{"grayscale": true, "conditioning": "none", "mlp_ratio": 2, "moe": "top_k", "lr": 0.022, "batch_size": 128, "epochs": 4.3}
Rows from expert 1 of block 5, named by matrix and row number. Rows with one number belong to one neuron. Each number is 500 + 40 x the weight over the matrix's rms, rounded and kept within 0 to 999. All counts start at 0. Numbers have three digits each.
# up: expert up (model.blocks.5.mlp.up, 16x48x192), inputs 0-95
# down: expert down (model.blocks.5.mlp.down, 16x192x48, transposed), outputs 0-95
up.7:516499396500557523447473524439482439475565528519501491521504500516506567493468487493492432505492502513397508498480484533502500480499532489476456510488493430544611467495480494496406478512514425498511570503493541455472480520510518491547523545474620508518560478523529469566510516472446518488
down.7:449469435596478509527516491536488502514523436469466526495528552509490456517557469482495580496520494500496460453494512507526399507454541492521482485441544514569461539526475455490505458495418597544539495482465531580520443495519565616520503439398509520531529480468517503527481457498527459525
up.8:461495519469518592484458440508536487595533538513520483568565541512528521518489509450521482480498532488475484498507586424523548527468484473509453447523470458495537552483429485495459464552478524504484486485470499472468470510510487512507447461581505489484441526463518486433499505511533483489
down.8:552458511497515461509570488482520504505530499591528488514523573552490515551480414519486498486470453545485511535521519496457511550529468465473488518496573486391499509507536513491517441480467524474445538462461488550524507518494449496519491577483508623449535460451429473441467555505479475474
up.9:482507449529472471469512496481475469497500511483474447449574515558482489525458440509512543603480536451599493487501474473493493479512497494486495429506493473550429500471495512536570460514478380512517523514504516514489527508497530485505513559524536483499498533518541489524512472515464525487
down.9:525450499476505435488580589494511510510487519580509462461500522484481521559512524484496467478540552478502508401543488480441481556458491558519479456541440434491531571469506489503545521500566478517436581476400558484509456510530512446490553503544549581410513535535483512511472534544571478490
up.10:508519477501479478480432529509470492484514518459517491492452488477516543530519493561474598488440487476405534494480525475509601468471482471495508425498532506514435535432421501469589467477509550482487518500508524536517493516525487462493536504499463505452523559465474485453522520461427299554
down.10:497583499525512521420473529529500498522448515459502525474499498499472487504533507509462480479416532461449500566473530507601475484523546440548479529573467519509416453525512619494487564506588437494534576514483494482501474522507459437472498459544536481548468460493520512448501539449537490476
up.11:477469520531498503513457456521499510507570497370529532486537511505532510510548447486506667535499508469409497475499487489469389534492498511523483499510475480466462529480361501456537517511499465502493459505471427472482487562516502486468494473495462481484502548492482512472495486566470498507
down.11:551575457489446513595546511448515474505500573538532499546503416527457495494456470427536406487507571517443516503472449497461421519472558495472469554431541496397509528475458539453469385507453474452473527540532508442471426535510541473457589522488467497474493415507474456480406474515508481531
up.12:510525572523501510485437529493535548495589501442494508459539472539507477526474474543489449556503503520605523513484588469486504491496472512490397427504516461527510534463506510519627479532499556545492457528555509508467543541509461599474471507477594491501475415525544506439508504543445485507
down.12:389536521534448481495567461480525509555537501511456596505451497515454565487474492462447507497539470529509494522471494485572468470513470438490552403501469510496494531516487447468502511479502570494483521524561510539525493420488471501488490447542540473486481498506402479545466483556481479535
up.13:474506528456489541489489484484513495512573511603512496525540462472483514551515499476489485484478480481540499489506476463509529462509503498507446502530524464456519458420487527531533494502504471522500464485501517539518477494542471472527493516450578471474507538549508490460440451531479505498
down.13:514588514441502468561508485502465570541531478466430617619489586574516485524545500534549497561450506502551517474510467492505508512536490467564481440598439459506497518542469504453513497531481483473489504459500445468470486489478560495519467531553533471457510497515531486501511468558491501489
up.14:446527402508494463474475487469505480493452447473514508553624514530510478533515477447502493470506457422589513504522404504520460516432483459533572448472470472558388532497442496482601465488448532540434486499522515510461470544478517474512476468491524507483462548528491504506525543577527452481
down.14:503441549488534536526525497512488489580487617517466503552549491494536494503495514510493498479451496499524634562432568465571444456478573526512511500575481517490447481493506505537492524478527479538443513509545484551514478497481506464454482452515465398536466462493541456518537499590503447398
up.15:417518477507517476469553481543502485535505510552467549536506483487505387555528474594530404505547486479617505514502416505552469490479523482453450559511545471467493613473483533439445514524512559468461539511370472428506478525528503494511454466529551484561531437495548482530510493540495431493
down.15:571468473530508490433494528487478572441509483502540585518560507540471577532478452485474544506546513568444469556489518560475504507446556482475590524561545502596501478525471534440487439585465556528511504512466476489526512521503502487463472456508545525503491549482525477540564465503520479480
up.16:550501544479501513480437525470500480494539518487517526444538474553486529545514540476502532521529453431555537513530441448538511508516452469511497491469522510463518520492577512427492472504506575515497505512550449409510483471487507506521535482423519487418495548505385511544498469537522540488
down.16:469474458467508498504460515491498482540491503494557507571581452500469516402509529449465468488526506486471549509632492525494457470510506506532505529484535521491363503532416474467572546550549503545494503500500467498427464426515430522578462540530456514569530419483549520529562451498511480537
up.17:473518497449503496518556505521417531417500498631475534450605521426500463517528488498493477511507564502528510496501408483549485482498421511495539507492482502558489479519634514454492537483496541507482436512524574538512495487507491486503449468542479502499491519482468522494501541485437401516
down.17:510513450474499443388529497495526485547486471553495465506562535496530503483501536520556540497570522506531464457523490519472393559501540502535482467521550602520481506476425504482459433565539490478581527432466457436470414506483497448485421455504433504464557470488485528498532503526482534442
up.18:556511538483519514530470547476500500519486521471492498465469505518486476530510551515527496522501450427533483490522430449556574504428444478559539510505551498453518462474475494432496489455476512510470546503470446450537493495479488476497503522503407492517515579496459481510501455509519605518
down.18:423509483511547497568516547515496498527482529477506418476456517571517526490458533490560522474491474544533558601401521485538469487500519501484456500496432554539503520452442549494511486441442485532471469434468551510454446476472515488429485552555505548487470397597543530523477514443480517463
up.19:477521565509487544527451489542448473474534475500493507460543464475520572543501507459530625490463459487560505518482457484487491510495461477497461456496494522513529496438377516516553492500511526585521462511488514597501506533478485498455486472523504479499537504467499526466486461544423365509
down.19:523466470489427541516451460473513458546521510461468476534548567506545537488449517467508504490569432524479500435492473499541410531510476508542611556465511501445562527574535482480523486436561511485467479468491582571532389473481509545509513519458465527508496545549450581448483451487511440524
up.20:490481487492529497470512518537543483451539494553551540565446512495518514538492499506493580570472420536555502483561578497439505522470410513552512530514554513533529540511407519472469500546494501440509476507533500615472536515534505495495480495489507521487510520514481484459496488508549557502
down.20:553525469512499573448571455510520481501503444448472512553567468459504507451529490480466529499549408542493476465431496492562469453483575499540536503512524577379526467495507563435466463409527426558513450560421515542544492510440488497560438466446523470459520548490395467437473576505500467534
up.21:537474464516536453525537468445531528475467519416495496456563519461465517505506500489483449531517512504379476494525553445517504456507532458500397498465476463496410556507416492476442465491532483427489479504537463473522462497519524560500542521448434501481492486509493502418513423521417548502
down.21:511551562514508491464482512467512503480543546542483564473530529466494426512499443516497455595493504510557507555455527465444484494452593492454548467520474391501475498434500486541503551488570508582619434533506527619428477473503485383518543483440480455509451569537466541505527438502386474472
up.22:448521379511536465456442500472496496485582532457559490520484506497520569496467529480500584541473517491526487483505635513467475497458509503474441514495518452534431504565433499482558470502522450495517487516525492459577516492493478441482525542491522473545517471548487464471488470510497489479
down.22:546531573536555450485522552511512515503513569498498402454472468517548469535545452516530425479483496503453559441466551473571490454505524478534517455550558472477568474518514528465502548482592499504499550510515503456444470512520456509476497557482498510468431584569468556502470499460507464533
up.23:464512515480479499416531614521507518504557500473492488478577515495502568532542495488509552562450535512481459525492531432471552500471465482531525480489582526494530578531589518564510504504528378513514492489446470441480565514510485470493540503490482486504465490460552518472505479502476485493
down.23:477524509482473506533533375438579484472531515417471525500495439529472536540579520500410425477515531519476537486501479509474505509533423573514532543495447494554532540480461459504524509456485500512517525415419450503554517533458493461447519534489480474538534565494554510447510411471449519523
up.24:553477501491522546480502543481482509488494493445524517513453503510461538460471496532476611431486532500505497502496507484444496502515501511479527438473466461449448429610476501479443479497526553454515453506511487545488470518502518499473557506491535535469521453532487478503514503486536490487
down.24:465538436566483492506474528516529481532461491477516521461530487473457504509478482528496479534468452477519500514470526541525416510516458498502509421496512473531532454474475523470500588536541512518561424462503479488438458516498510492526465427502472481540502519535515463474431512497526536520
up.25:410491540479516513519499459505485475530524487554506497494564492553504573494492525504520466530488522495468477510518526459538547456514567503513501495481481489426359527576446479502540500480517489452457512494486452424458501480536556537492403517525589526571451534525513502533513532429596377453
down.25:444471445418528559442561507526529467421559473525462458526497501503482485441482532498586516440507513470544481509529425403505514535479444536483459491454506520461534486545462586529542482504523485525461478423560559530461509527516446521568471532514565479522483468490475481522504488452526492530
up.26:435500533546508495540514476473508555531490478551499466482440457557480515490502498445464449458509497493483507505527509436558476477438562499555483509523468468518480513490433512489487512526490418525547503490478516510487526506529528496507506503515501479474483529538531470536488499466506468518
down.26:544481511527505459565517458468435506571501487548548469390518449500551454470380468444487495458455537442473502502521489504434507595575499463411544466468495446488510404505528425411537487570527509586555495444490424500509451528511495508481580503516500389511589478441513580500490513522477483557
up.27:523513561528485537564578514490531524476512489501512514511615536501479562514509535539479619467481525521482506544530513426528556481478514530522513502475499484466470348342506516462471475488521608468489515493482465470534491482519500432482444503535506496506499575483513505512568500517579499522
down.27:457509532421459507518492514493500491559469499534512501514561411464564531532482503558502491518443505491542512523462540530551445531563527507507556568577517466502442402489539489496517499556459445494534480468456474367494483465526509469431549492496517499526506511526508537501534529523535577503
up.28:463460384515499494457474479497528544546488500487494516516461503461508576513532456486521321463531460502593554497536446551492517509466522464520450513481470490456514451524404532505507511536511547594456472488498463463515534532521554521467507479516533500525458467539515504534499479546439417463
down.28:502500529431523501498501482486456480537496541494516459575502481472440480512503471469537548479431523467472505522481511494456445507542524485475534551536472475536475457476524512472504585533487409534503550557494497526455489466550473505488469500528470477447528458490465441521448516473506538471
up.29:461514541527487513447409529536516468490556508477484511508467490562483471487528446488516588543504485522590497497524515507558588528510579520503485481514571541557491539415565489523514505516530563450509491511480495491447507486517488532511527488494595521518471520493499502542539520541470578482
down.29:466560463504510452461473529504431502594444493496448466500547585460511501470528504557528425429523507485585545550507519493524452545432446533569521532490535499497513497444432444523517516507522468510504477466509515542554519507518489488497544510556522468529480543486479479498438541499453444489
up.30:479501523480476503462475535493474509479588493467460494489475489498476512475489487554493528487513490557551525500478536509424498464458543502500442461518523487478596487604482511525567556505499534516464473515434534517519457478512532473499441516487458520509577472484462489515506510569398516497
down.30:482462501537499521448465442541487608502506517536529449472511453517538536513488479559517486414542555508488494418489473575508480540536455574464494475462507522475524522568528476526560461503417495493479560449515512507522435422494545479525455526444504536431555547445486518464504430530568469531
up.31:489527521506501532467530521503453538516455476537525447471504533502492551536505474493506479534534477520549464478483501457513536503523507477503509524529490550468457430540477514495475513482519464468512506503527584443494502498500466462505472509504561531553509491514515482532492448464464410509
down.31:436456517501582531521490488487449480507528495480420432505526523459489462556534488506471529497510515516460487497490555622472518496503548546464531481491467556493477455468504565566464528533493502510507514507499526613483492505468584556508540495472512471517499491500493478441533559521500433515
up.32:514524420486484522553537545492499486454420526482518519532609466488421523489491535462523567481522538541483481478486477490506482529483522495500499492460494517508528473548588496490522513470507512501493463530476453464449469538516510529536572487426505512564489508526529532500507480532429383507
down.32:460584470519457487435530505564583543513463478536507570552466525491524560414543475523541535549499549474500487418556564483515451471453490469501462527433503431510543567479498462501510480477497471526458477453502473538527448589562472434487479481459473481451546496528475486550465528544517527522
up.33:550506609484481561399401544456460467529488496561512519573558482388500538475512495534498466481489519432543479510537493456444488499487451456525447531491472447502509419576554513456466489508527513472511535479416613617530516501505474487491569537495488513486511492517542490470506524485477472498
down.33:481500470497518476568473496496526442568488521465500524482508484479533410483504488494482471549480542469524485525476489515474458528501543489586488559577557503537465471547519551508469575471485495464522459452444555589364440615526487555527536531536435505540467503487508520573594503569576514501
up.34:499510491513499473469497501497493542512396521456496543459538506529517466529507458514519565576517483470494497499490529438475450483488476509464437408474488488441402635479506519473589481496472542472496472500546467519470506487495500518507574490471462492487490516463482489512495470545433384492
down.34:469536453565474488531515507488517471554531511456507535486545506486560530487508490530479582481489523521524514528550593523486402517505532485544568450500530438489459543490487452434481473533475530492506423481519512511580439506510528453498466478485435529483511447416507459496473484462492498521
up.35:557432408518507453486520482474464519519473474562486507517600517492495555475498412487484435536539460495524505515502497475483434500502515487515520459513537483489478620526605501482563507515486494459462464501472524475554491539513524503510565492495439522485490519453538517486481545501538580479
down.35:439497512476507524514509461456464441531517528524534459535487463498554564500473497580478543494505534500454494444540532503573497448533465499386542401519480497440558428513558535566460560473574521548508527529534497495405495517548481542520496475504409447527462440525432500467438506427446500557
up.36:496505381496494548492534503532516519517515491590515533490551536506541528467507464536504394505503524483690463522476559463439417496495517497533565481487505487486547505499530501527488513540544494463512439487440513498423530506491529440504547494551477506502499533501574526536508498495652500503
down.36:443490476539544529547484512515544486471500478499552421487558523532499498503493488475474428531516436465477442479499535481448407451478532501486401478500523497557501461523593564498479505556467521515483500477456492454552410488504539509485532500495397410497498476492531497447460449529534530521
up.37:527534454505529546503406501442520500489445527505466474534551550439517443501480496467474505411490512495499489495522403498520550507508516509474452584470514509479611531543489500476476491499487421544475468495555551505497494475518499465534455526526586484540527538531543462545507481502473451504
down.37:574560474519470485498504459493527492492533474481558509456555534499480403565551510460492466571483487493520532545494458542470469593517529506540476457455506527520479573513492537493427473450487547401564458527509537531492442504495491504457501438475508617564494474566547517509486493449506484436
up.38:498497477485475491487505487504451476474499522527455528404572527459535510439508511453509483422512526478541487497518511466512461484482542500508436473444529494472501490511441489489437548496477569541463475484479521511435509514505522462505516500474653474446519442536439514549523486492484478511
down.38:518444452588527504412477589535548523543494454514540575453559513514536469488430486499481517530429550529470501461524527515492470497511588464507497519457495552453486456468437549578501448463511565455526531468550483500513434549500539459501464548426510531589532428554522471508499468538624578500
up.39:570454501505491523521515572473466483510608499510467540400598494489547525461446469483506558487510501471390468537516460523450534509515589477467469505547460468481434510476510491514536485483501453468516471538457533460562466505496523448482513441451513512547465485482457494479501493493317480480
down.39:461524468533451499585444438448506557574476488452459550522510438450506455424541493482474518570567498517558524526444537569461490475466542462495537450442555527486377521513461504500474536548472488476537456561458463541509474520452416502460469492545500474514513535509512437438507443497544493541