From a checkpoint of a small image diffusion model: 4.3 epochs.
Rows from expert 3 of block 3, named by matrix and row number. Rows with one number belong to one neuron. Each number is 500 + 50 x the weight over its row's rms, rounded and kept within 0 to 999. All counts start at 0. Numbers have three digits each. After the name is the row's rms in percent of the matrix's.
# up: expert up (model.blocks.3.mlp.up, 16x48x192), inputs 0-95
# down: expert down (model.blocks.3.mlp.down, 16x192x48, transposed), outputs 0-95
up.1 075:541406590484538452477499534471601493455559523447473511482494523340513532500473453498529543459493506547506397518639450516405603506534435485489635529462453491494466498592509543577495461467491444488429522495501457479510316524464433549509450474428431468459474565487519482540440450440452539495
down.1 070:599551492528451530426439409507458467526574522530538566539493438467491551462466454510489505539547503412536460473458478605515447463546484585478498565612472444461517536474379494481490428479551413440452598559508463563535544490525463536446527558563536494541545460445575463583493517602480530466
up.2 091:536496550507513525454498435457505435356513474476496525440547548542481478494505458540522496532482513591492468548506405497472554535485547468541494484430493462476484449474502570595523466405415459506467465492540493468427390518503525420491380499445507617478536504539555562487489445488464497525
down.2 103:532569535489497527674433546535591499531441440533500468469495491502510600544488501478544512580515536453527522553491482539558450514578409490527555563554428535542493449511446540522533535552461485538521441549480448418467426585520495491538569450477476569547527397453515502543498592546634467488
up.3 094:552555530516467561471582564488558498585509456382479461546457415477481389572456537503510534529461530447550507455447525508552564537474560449518425551559455515544551456470532478593448491485475456495474482439507515550505521566530511519515487434573473480505550480492424507445535373436514472577
down.3 099:516516628493495487522492466461548454507440491519504592538429443512401482490567532439492487501488498442563419516494537450473520436505496529420475450408522543509452500459445410528528401560510478436520375505479523523541483550509450417530498490493448484444532489449505505398497500496445491403
up.4 111:496469491444510571449476600507413559545462429461503501498521544561501519462508512457492562548493487415532467497499576500438523491442455516490571513538487531517455493510466513516452529410490515473458512484499534543504410544595461500530501497282506514513571566456511520480562368514451503496
down.4 129:498455576681500527410504539455492479535433476501484553496579468473524486493435457510400474555492527488430479451565479429500520618481513527472406569451443556524626513521505436499548484526407516452500501572515454517534533496460545487555487415527479522550514455500497493560413565519474476493
up.5 111:537526596483488503513536569428556599466517544430483485572604494483485553423427548482459474466482411543550427514484478479510522506448454529508536564526510497512445518464556531579586435454502473477483484479518466480582424458469576463519451557541501591512516470556416408550542522469469442481
down.5 128:471482423414502491556468518470542449520519534462532552483485482485518498470480457513477481535412504520501532539561423479480504482466526552447536530646503616506494578350429567452507525480567543493495523545453627510501583426515535542424498568426500460497408585473512503426481452501454485429
up.6 094:529525551465534590530494502566499531430383471399478487479471526489521499536506524505533460512481441491548526480578476465488671448481417507465447494499493540480603515513556543553491578470473499534518502471491457489474385506497504446541394493430495449497424515545546429534476459556521469533
down.6 093:480493507574472492477529485498531514534457519522526449566561421518534525473510535513599557521533512519624494505476534536463505498480536540448490399468521562510551466593546587368464533439489541509541388428474524516517467560560531570520552531530486551528382478428473524538692521512456486456
up.7 091:476490552494492434458533520523416537414474467411486506471503548507518460468508518481503481482491492461532494494420498496489622522413522448579499515446481464544560491485537463559475511428525481456468546516473443464473431501462498492508604525401589562533572498457470410472482508603454537525
down.7 107:515406573536587615524555535483492538482396466536516446524610452386482530459477528571438454482531509483506392536480514518486535483509423542529420427484493424500474498456527487489460461525450476558548581488478471520332487464505569459425524508506521443514519521447498476511459521442487434443
up.8 089:464462530503507597491470568597510501479524537613522466544535454520558548492523389529500595491464497582476457466593475541520732469530560549499481530561501443508494485491517430621518497533467566472536412534533510475485462442510477547523456406443483491449428552515453486503496440490430492494
down.8 102:477480483458445497443480495467528504521533480516430555473503444441540547452563449497520428456515557477572441510570507461535491536505450543431429499524452532467509435557481462599496490505519467550458544390573480483484555547504482591529484417513433559536511456445503521546570512478376524543
up.9 108:488509508472490512537502421470476547531517505714484484516603529481486512523522512487504295511481566555580520523511443527611688496471563480514479534501443487545404529524483495502566477463492368472470500514516486511561458468464466469497561559546451521488531563538547399575525525425524467476
down.9 132:454552467484513508542551567489551522508434562504561502504491561478562468548598542442414506592557535420486519526536607431507556543478478487517539465518473486524496458534507447460511500445442554562496451440449566495434506515528460488586464384469495575478523544431420491474497413484454551500
up.10 114:478436561496458552422586536499556501475532516530449529518489533431488501479538526554579553491555405638590477562617620460542546518495487507579441504399495499517494541485469534473506535431469461523414504491472470489413479551470457477497466502513484493458466445488468486477450334478430508545
down.10 085:575534617501451571479406409549453530433437579591523450509493526540608439563429474551553490504522469585491562464547445521453555477479519519562474509477475424469508460418484507540584504557493513467526412503549535501488505484434476435534465523467486428470428545509545572548540519443468491542
up.11 075:527500545442531507480524521536512446411433442485518486547529416403528452540498477515456520501497369550513483510551589482567611544489497564515561536397532504544456572535507519539525511507501602415393453515488516443469420508446462505468524504658518578506497473480578396507468357452430499497
down.11 052:493506447470533481481468569454590366509397585489549586472531501557574414517429433521531504495504426522501455494457505453543484389449496513496524486549434573534454470505443564596493480499462458496527469435431461500521443484407572525457517503455433643496483479422560488565430571487570488502
up.12 109:476462557485460481483519499526595523445452532512473505559493468544568488496499516433557406508509491475477487492486400485492631542499441528489554496468518454469541496482554561486362508444483366496423484517484499530501440532512496484504444452348461465483424545513282517442520474578499487506
down.12 117:515479390512571539540481438563414465506467555587476546465448541516531462480434390572517506441567429544433555523465538585506579455435476483574605489462538538525414470544462556535460534568543566495451536448460527542430511518494510563484625444496520499465514460431447523540470513570573566478
up.13 087:532462539493518477483424482494487517481522528487537551522456413331470491544577496570450521515500487559549547547555519486530672509412420578531519512555583481478571538540520571488470459504477529529445518557500513472506419542504492523535417600526492601418512511518559466556537373511422464535
down.13 067:478479472435460499521461520494496493501503448542486456453453478485536442421537472535509468514429557520529451497466480543484518480492563502506488513548548493529456457542539541603507559515483484452488614479502488485530458481433482514632489506426449464502516537517563517525486466478414492439
up.14 086:542480523473474493419560453498536512417508481633467491503517530551442475525506459515481521513479488624477529501493571503577621522429505556531438477431469394524493474505511597536470542429447511462468473485497456536509345492453461503456439545559450504469496530541515470529463451530429452554
down.14 098:499524434444511515546469425498507536447475575497485516485525454483543513462456484431411482437428539441587601503449481592502558488497507500571460554457543361469498406433505532511529436413401536466509499537443560436535478499505464523518578467474538483463462602526499529540508532478574538349
up.15 104:524511484518427572447506452466474511400478544567524558439422435463474537424462535503534484477512474472518493455547494530468719525425428420485489472539464506456471503511478482399561559491464584514478585486500484500502407505493475488496516544436458564494516506536323441440477524550496480508
down.15 108:481468505538537513481495528538583490460472461464538608599567442437517506608598503514428656608471566527483491468494477495447578529473523509472545407524536528381520513585518503496470428602485541521481561519517468499526485535541520481532434436452447584516496467488535447515533406483539503459
up.16 080:525415507426441569427573444471450539487501508445530495498596421472553534559490434458509447467524468512514517474546592475471568493421431548542474530500465524492528445530554475416498550449522506503501506534564426523519345554500408532500485548475562562553476460455593527523524472499440504555
down.16 106:477436590504452525517548486520471574500601431552585543463557540467431436439472590487552605447506483573469467495509589539592506471518494548459499559532481497480446558540422407561465468456560499384401488485447473512527443513533479413524439475399507505463449508558515524425585490547498449534
up.17 087:532493529478547485496573538561498574557534522527555482529450491390493551588502459512526491501520530440566477472434451528527645413452543478482452516506478536478456481473548477571518474496460501496506468499523558527527430457550550580456338530336503469510558451517421510421551481511487546527
down.17 080:525482450461444489516512421464514557553570490452551477431527448558584455596505452467503469586488511463427468515512619551452494466546455521544438498561491482424572534506550533433462484584576488564561529453511530520469509443502456540473515502572542392481506424522505507556517482528520448524
up.18 112:450477481345484573479550506502523472450513618453527499617459489483479527530487476471520418511530530517499598521553485510527521496499359509504505522451567440479564442509487493470460567504559464496491387530556524503425347485463521484422495423542468511528533491503467485470507410503489556552
down.18 097:510598506459531483492594434549505574570505573434623518610497471497453538511552436442440559461580497568548486503518656506432509583575412478470495476516518426556496395502404456448494458530595428520535541486566467525511463429454420564498550490486457522514534521450549443478399574491463504488
up.19 104:506423526516456501516556412514494544439566495601460529416567547475540543381442507471498426485471505534526495502512544473527557521401583532523497506539589478519581468539432477515551466481517451440521489489535557517567435477491589562486479531535508599539524446541505492482550405543421446475
down.19 093:592519593592543531562438496488420545558537559503545461519424492478456538460437469494622417503589509421396485509436477640641445392537460480515472625578460541441455463500455434500572558590510535545416463499472443529475492480517453498505444521599516432474539484430494471425476509504391536507
up.20 104:534485522533437489509512479522564558555481529541486522489444555502487461544479439505523450469517452516408492515484508494518536565461508497510484481495489469527418520521591486452491481372504415477477508489520455495476394534526572449466389514482461395480494518406481514505515482467459487535
down.20 129:460397499470545502476523506516436491410488468506505426451505494448583418425550415532475539557513457509507445477383482494512440539542506464536475533563564549510488529489524535504473508488516516574528451427446460539546460483562498454581498450473408491491391479583501449490484547551569559479
up.21 117:512478503493536496568494557521559523509497507576495479639486533435499523417552475520516535511457406486510448506451528522457612465474503529493424526507609497460440542521503433518492479407496555470421429553495520507515527553544446516547457492577508523488524437500560558337478517495425526514
down.21 114:432662509489498529547499475466433546516469520430524563481539508535425463486460521519467480477585505567534490549507513490476474541393504506444430513455523545543459539601496500540564481467509551588480491556511568580601543444496420597496435513509536489490455563461511512461515520554552437431
up.22 113:551462529538449511451524526472484414495487575559479466462403497467472501638530465527505528531477519487483534494436439468438679516472636550501575490575526479532593486523539528420537480464477562508506556523531502472392304511584444447516489490654480451482478494413438516589527412435515510532
down.22 121:423520518471546483525553536504479557501469482543498510466532507425584475619423530581512487567461511474532498507705455459520500560543537438597541412523534510501523528425519561536490527487480443460487455555581414495441484495609525502555542468483493539508549506517497517499460436471484482555
up.23 102:500504607481541485593529423550621424389532542560567484489462480471458495524481463456537550499446514515516461481479473490456558530467538593507522527484557430525500481553557501454484476422488532485431467550547547488429404494536452496570463443476528530502446511561380538475561445554456510555
down.23 095:470525473457432442424445548440561417405580451487493536477526556614532489472445486503514483409493587409444489511491514628513492492453526375563444439568505533415467540512547524499566563441569590503554491524471491497570493545521448509484475445465481480522556581600460481538517508466454505642
up.24 114:558513535518480462459504523530440559501501456455513555471501504522473471420482496509533534463546405501438471547554511503493691539485493508524483435468556523475476547496682442528352457361491433491545479515537463476485388498530581469441348531478527460503497524467432428523447521433480504477
down.24 131:501541443527513509439549442498382401579457554495512490485494413532438402511532482419496502548441455488543548467491497526535428500612495450562449420496417488496516515483489510494520428536486478465504539514491483479457532468427480573529476602580515470512504480500456501543501467530556497483
up.25 081:473560516452532510483528583482622505534529577583447508484478448508525508520563443504510484450474369536502491581508549525432557483459445485494457509462514459488517495559559480535503523450547505489389523477586590437430472515484468502462485470448518436490457552488565474483491532565367540499
down.25 073:525499547497541394509523467488395496553455485527569510399528430388494423547447461502562464472518514528509449507612426439470512431545528496490526547482452564527558617453487599563539540419471474598492491520485419508563452450452396493489489534587581591576514489517513619527606540549476444431
up.26 114:529483511530479551506482491569504467415518546527503548436550453434582512590588482542548483457448465501470489561575557455534689570397514498529542537478569495528510542530549493413476456481470455461449497533540521482508431488495473497468670452533449474477496592561420519402524484529484472554
down.26 119:522535526487485484452470524527521527489574480556442474526353478552390491558476470458488523489528466467518505505563481473551403502531536504501415442517526428442503545477585496526387416471430445483456478493496429442501542526527542465482438582515592475557629509519519532513510459571465498450
up.27 105:539501533551559476456574539565526585511507531487477560561547512478487560563491496472521543548487389592554596466558625503525495547518537486537480437518547543496481400476612490467520559412565517503477442511531515444445366507517516510492482507524469568470589497575495523538481364464455488483
down.27 069:505509544415447535492464491573562582534550456536559457582470574481500518486465517516532479460459535517518494520482482493437464538534455447408535538529650484485535481454445540571571450528523511478596446418482540465413526534511499556508484490492479490554567418567560574565498551500568620488
up.28 100:537506543439471516458578558468534523527509425585522513433553476481507499461474504578476497514436455472513490572508711468373549520500497568518447483456516389482517445508490536528491469525505445524441496538541526497413423480528543464484520434546485539470521420434546495519400438547446511518
down.28 074:532530521503432511472325511468540514462503536527488467542474573486460508522533518605550505541414495567524382450486515484576521455456475529524548478493552471486536420491467603488472479546585502529515668553482523449372471489532479525470514478572448482476554443426524552495485505556463463470
up.29 103:482476616485516520497548502500543607523522580541474527466468416489476514555505504436510484492533540564521538509571518435456553501557526577463459504478506477547540435493474470390519538476500456523507505493479530458468481496453433492451502519529473553477532413671572517418501384510506498496
down.29 083:437391485449587549514501495633539551451512646511446446537509450443572387515510582422451598402521452498496574573487482492592525523495623499518568557489552464513597414537489457470549477517402525477527554489486514462484520537518493473502517549536545453393436506459541474473574531423451519584
up.30 105:478519530458506493563488441567526503541446446589483466578557484556525528525530469480538526527568459395614474508522387495447537457497394498487519522495512503474393496531540482529529505387463472492497543541461531503467371502457487495554536508464500496537578593507567494598556475511453504544
down.30 112:486559562499427540452531553508476510387514438515549527580452625440515488526507473489527519559547549628493547450483461471450480528572573497428498537535519578417495443480493443423490600471502428546593497458468613526446495586527595469439492524495606573583531539512401513430553555424460537505
up.31 083:496468552498459554467505550509499542456542546641491466559505543409547481465587519497562484532511408476565442509547590530549640486487484411526534510564558516515547507512544533549461497516407537549461510476482561444459514534396515469504541468548502386441580573501563485484471418504439523506
down.31 067:511521451496490470445409598481473585448480530503391455579513539506517534445510485530564486420442396487510496534543471441521507461427457536468503511589396547584537511495485516563508406444493464521408569556496444414500447539481523477490486548453440484427541544431512530512476418483610491445
up.32 106:472473484526510497483442533511543491508539494453453496556560471405586464478505524538427504536470441425607555477459456461524552459491547530521503502581565489475543512517573440454334513477492465480452470464499460561526463593496449496502381469513548503475583542488474517458516469354512533509
down.32 117:487409416519487468498506575536500494563531481435544471416500503525513568451519523618464477476547545528385611450560453525522515464498520412517499509472574396401507469455535464461486514472545599443576528445534518507528551542509518551457461528474518425528495525558469445418460489475493434528
up.33 119:497498493434487454445503503509468603595445513554493529466497475448429430485485479465480506511517455445565515485475365482539606481628589517490515492518502456491376490509547472533334485437497538544475511537537454540548303496529548502500446516410515447457501473453398455510501473502470534532
down.33 133:514449535480513423498497599459397422520494413541446502530506559549538454405494498492518430518505643533515474505522491509412519475499502492516529565428546463451472572540524560556570532541594537456539455493441479503428436499482464513453496484444523562565408538418465503578457430488577509518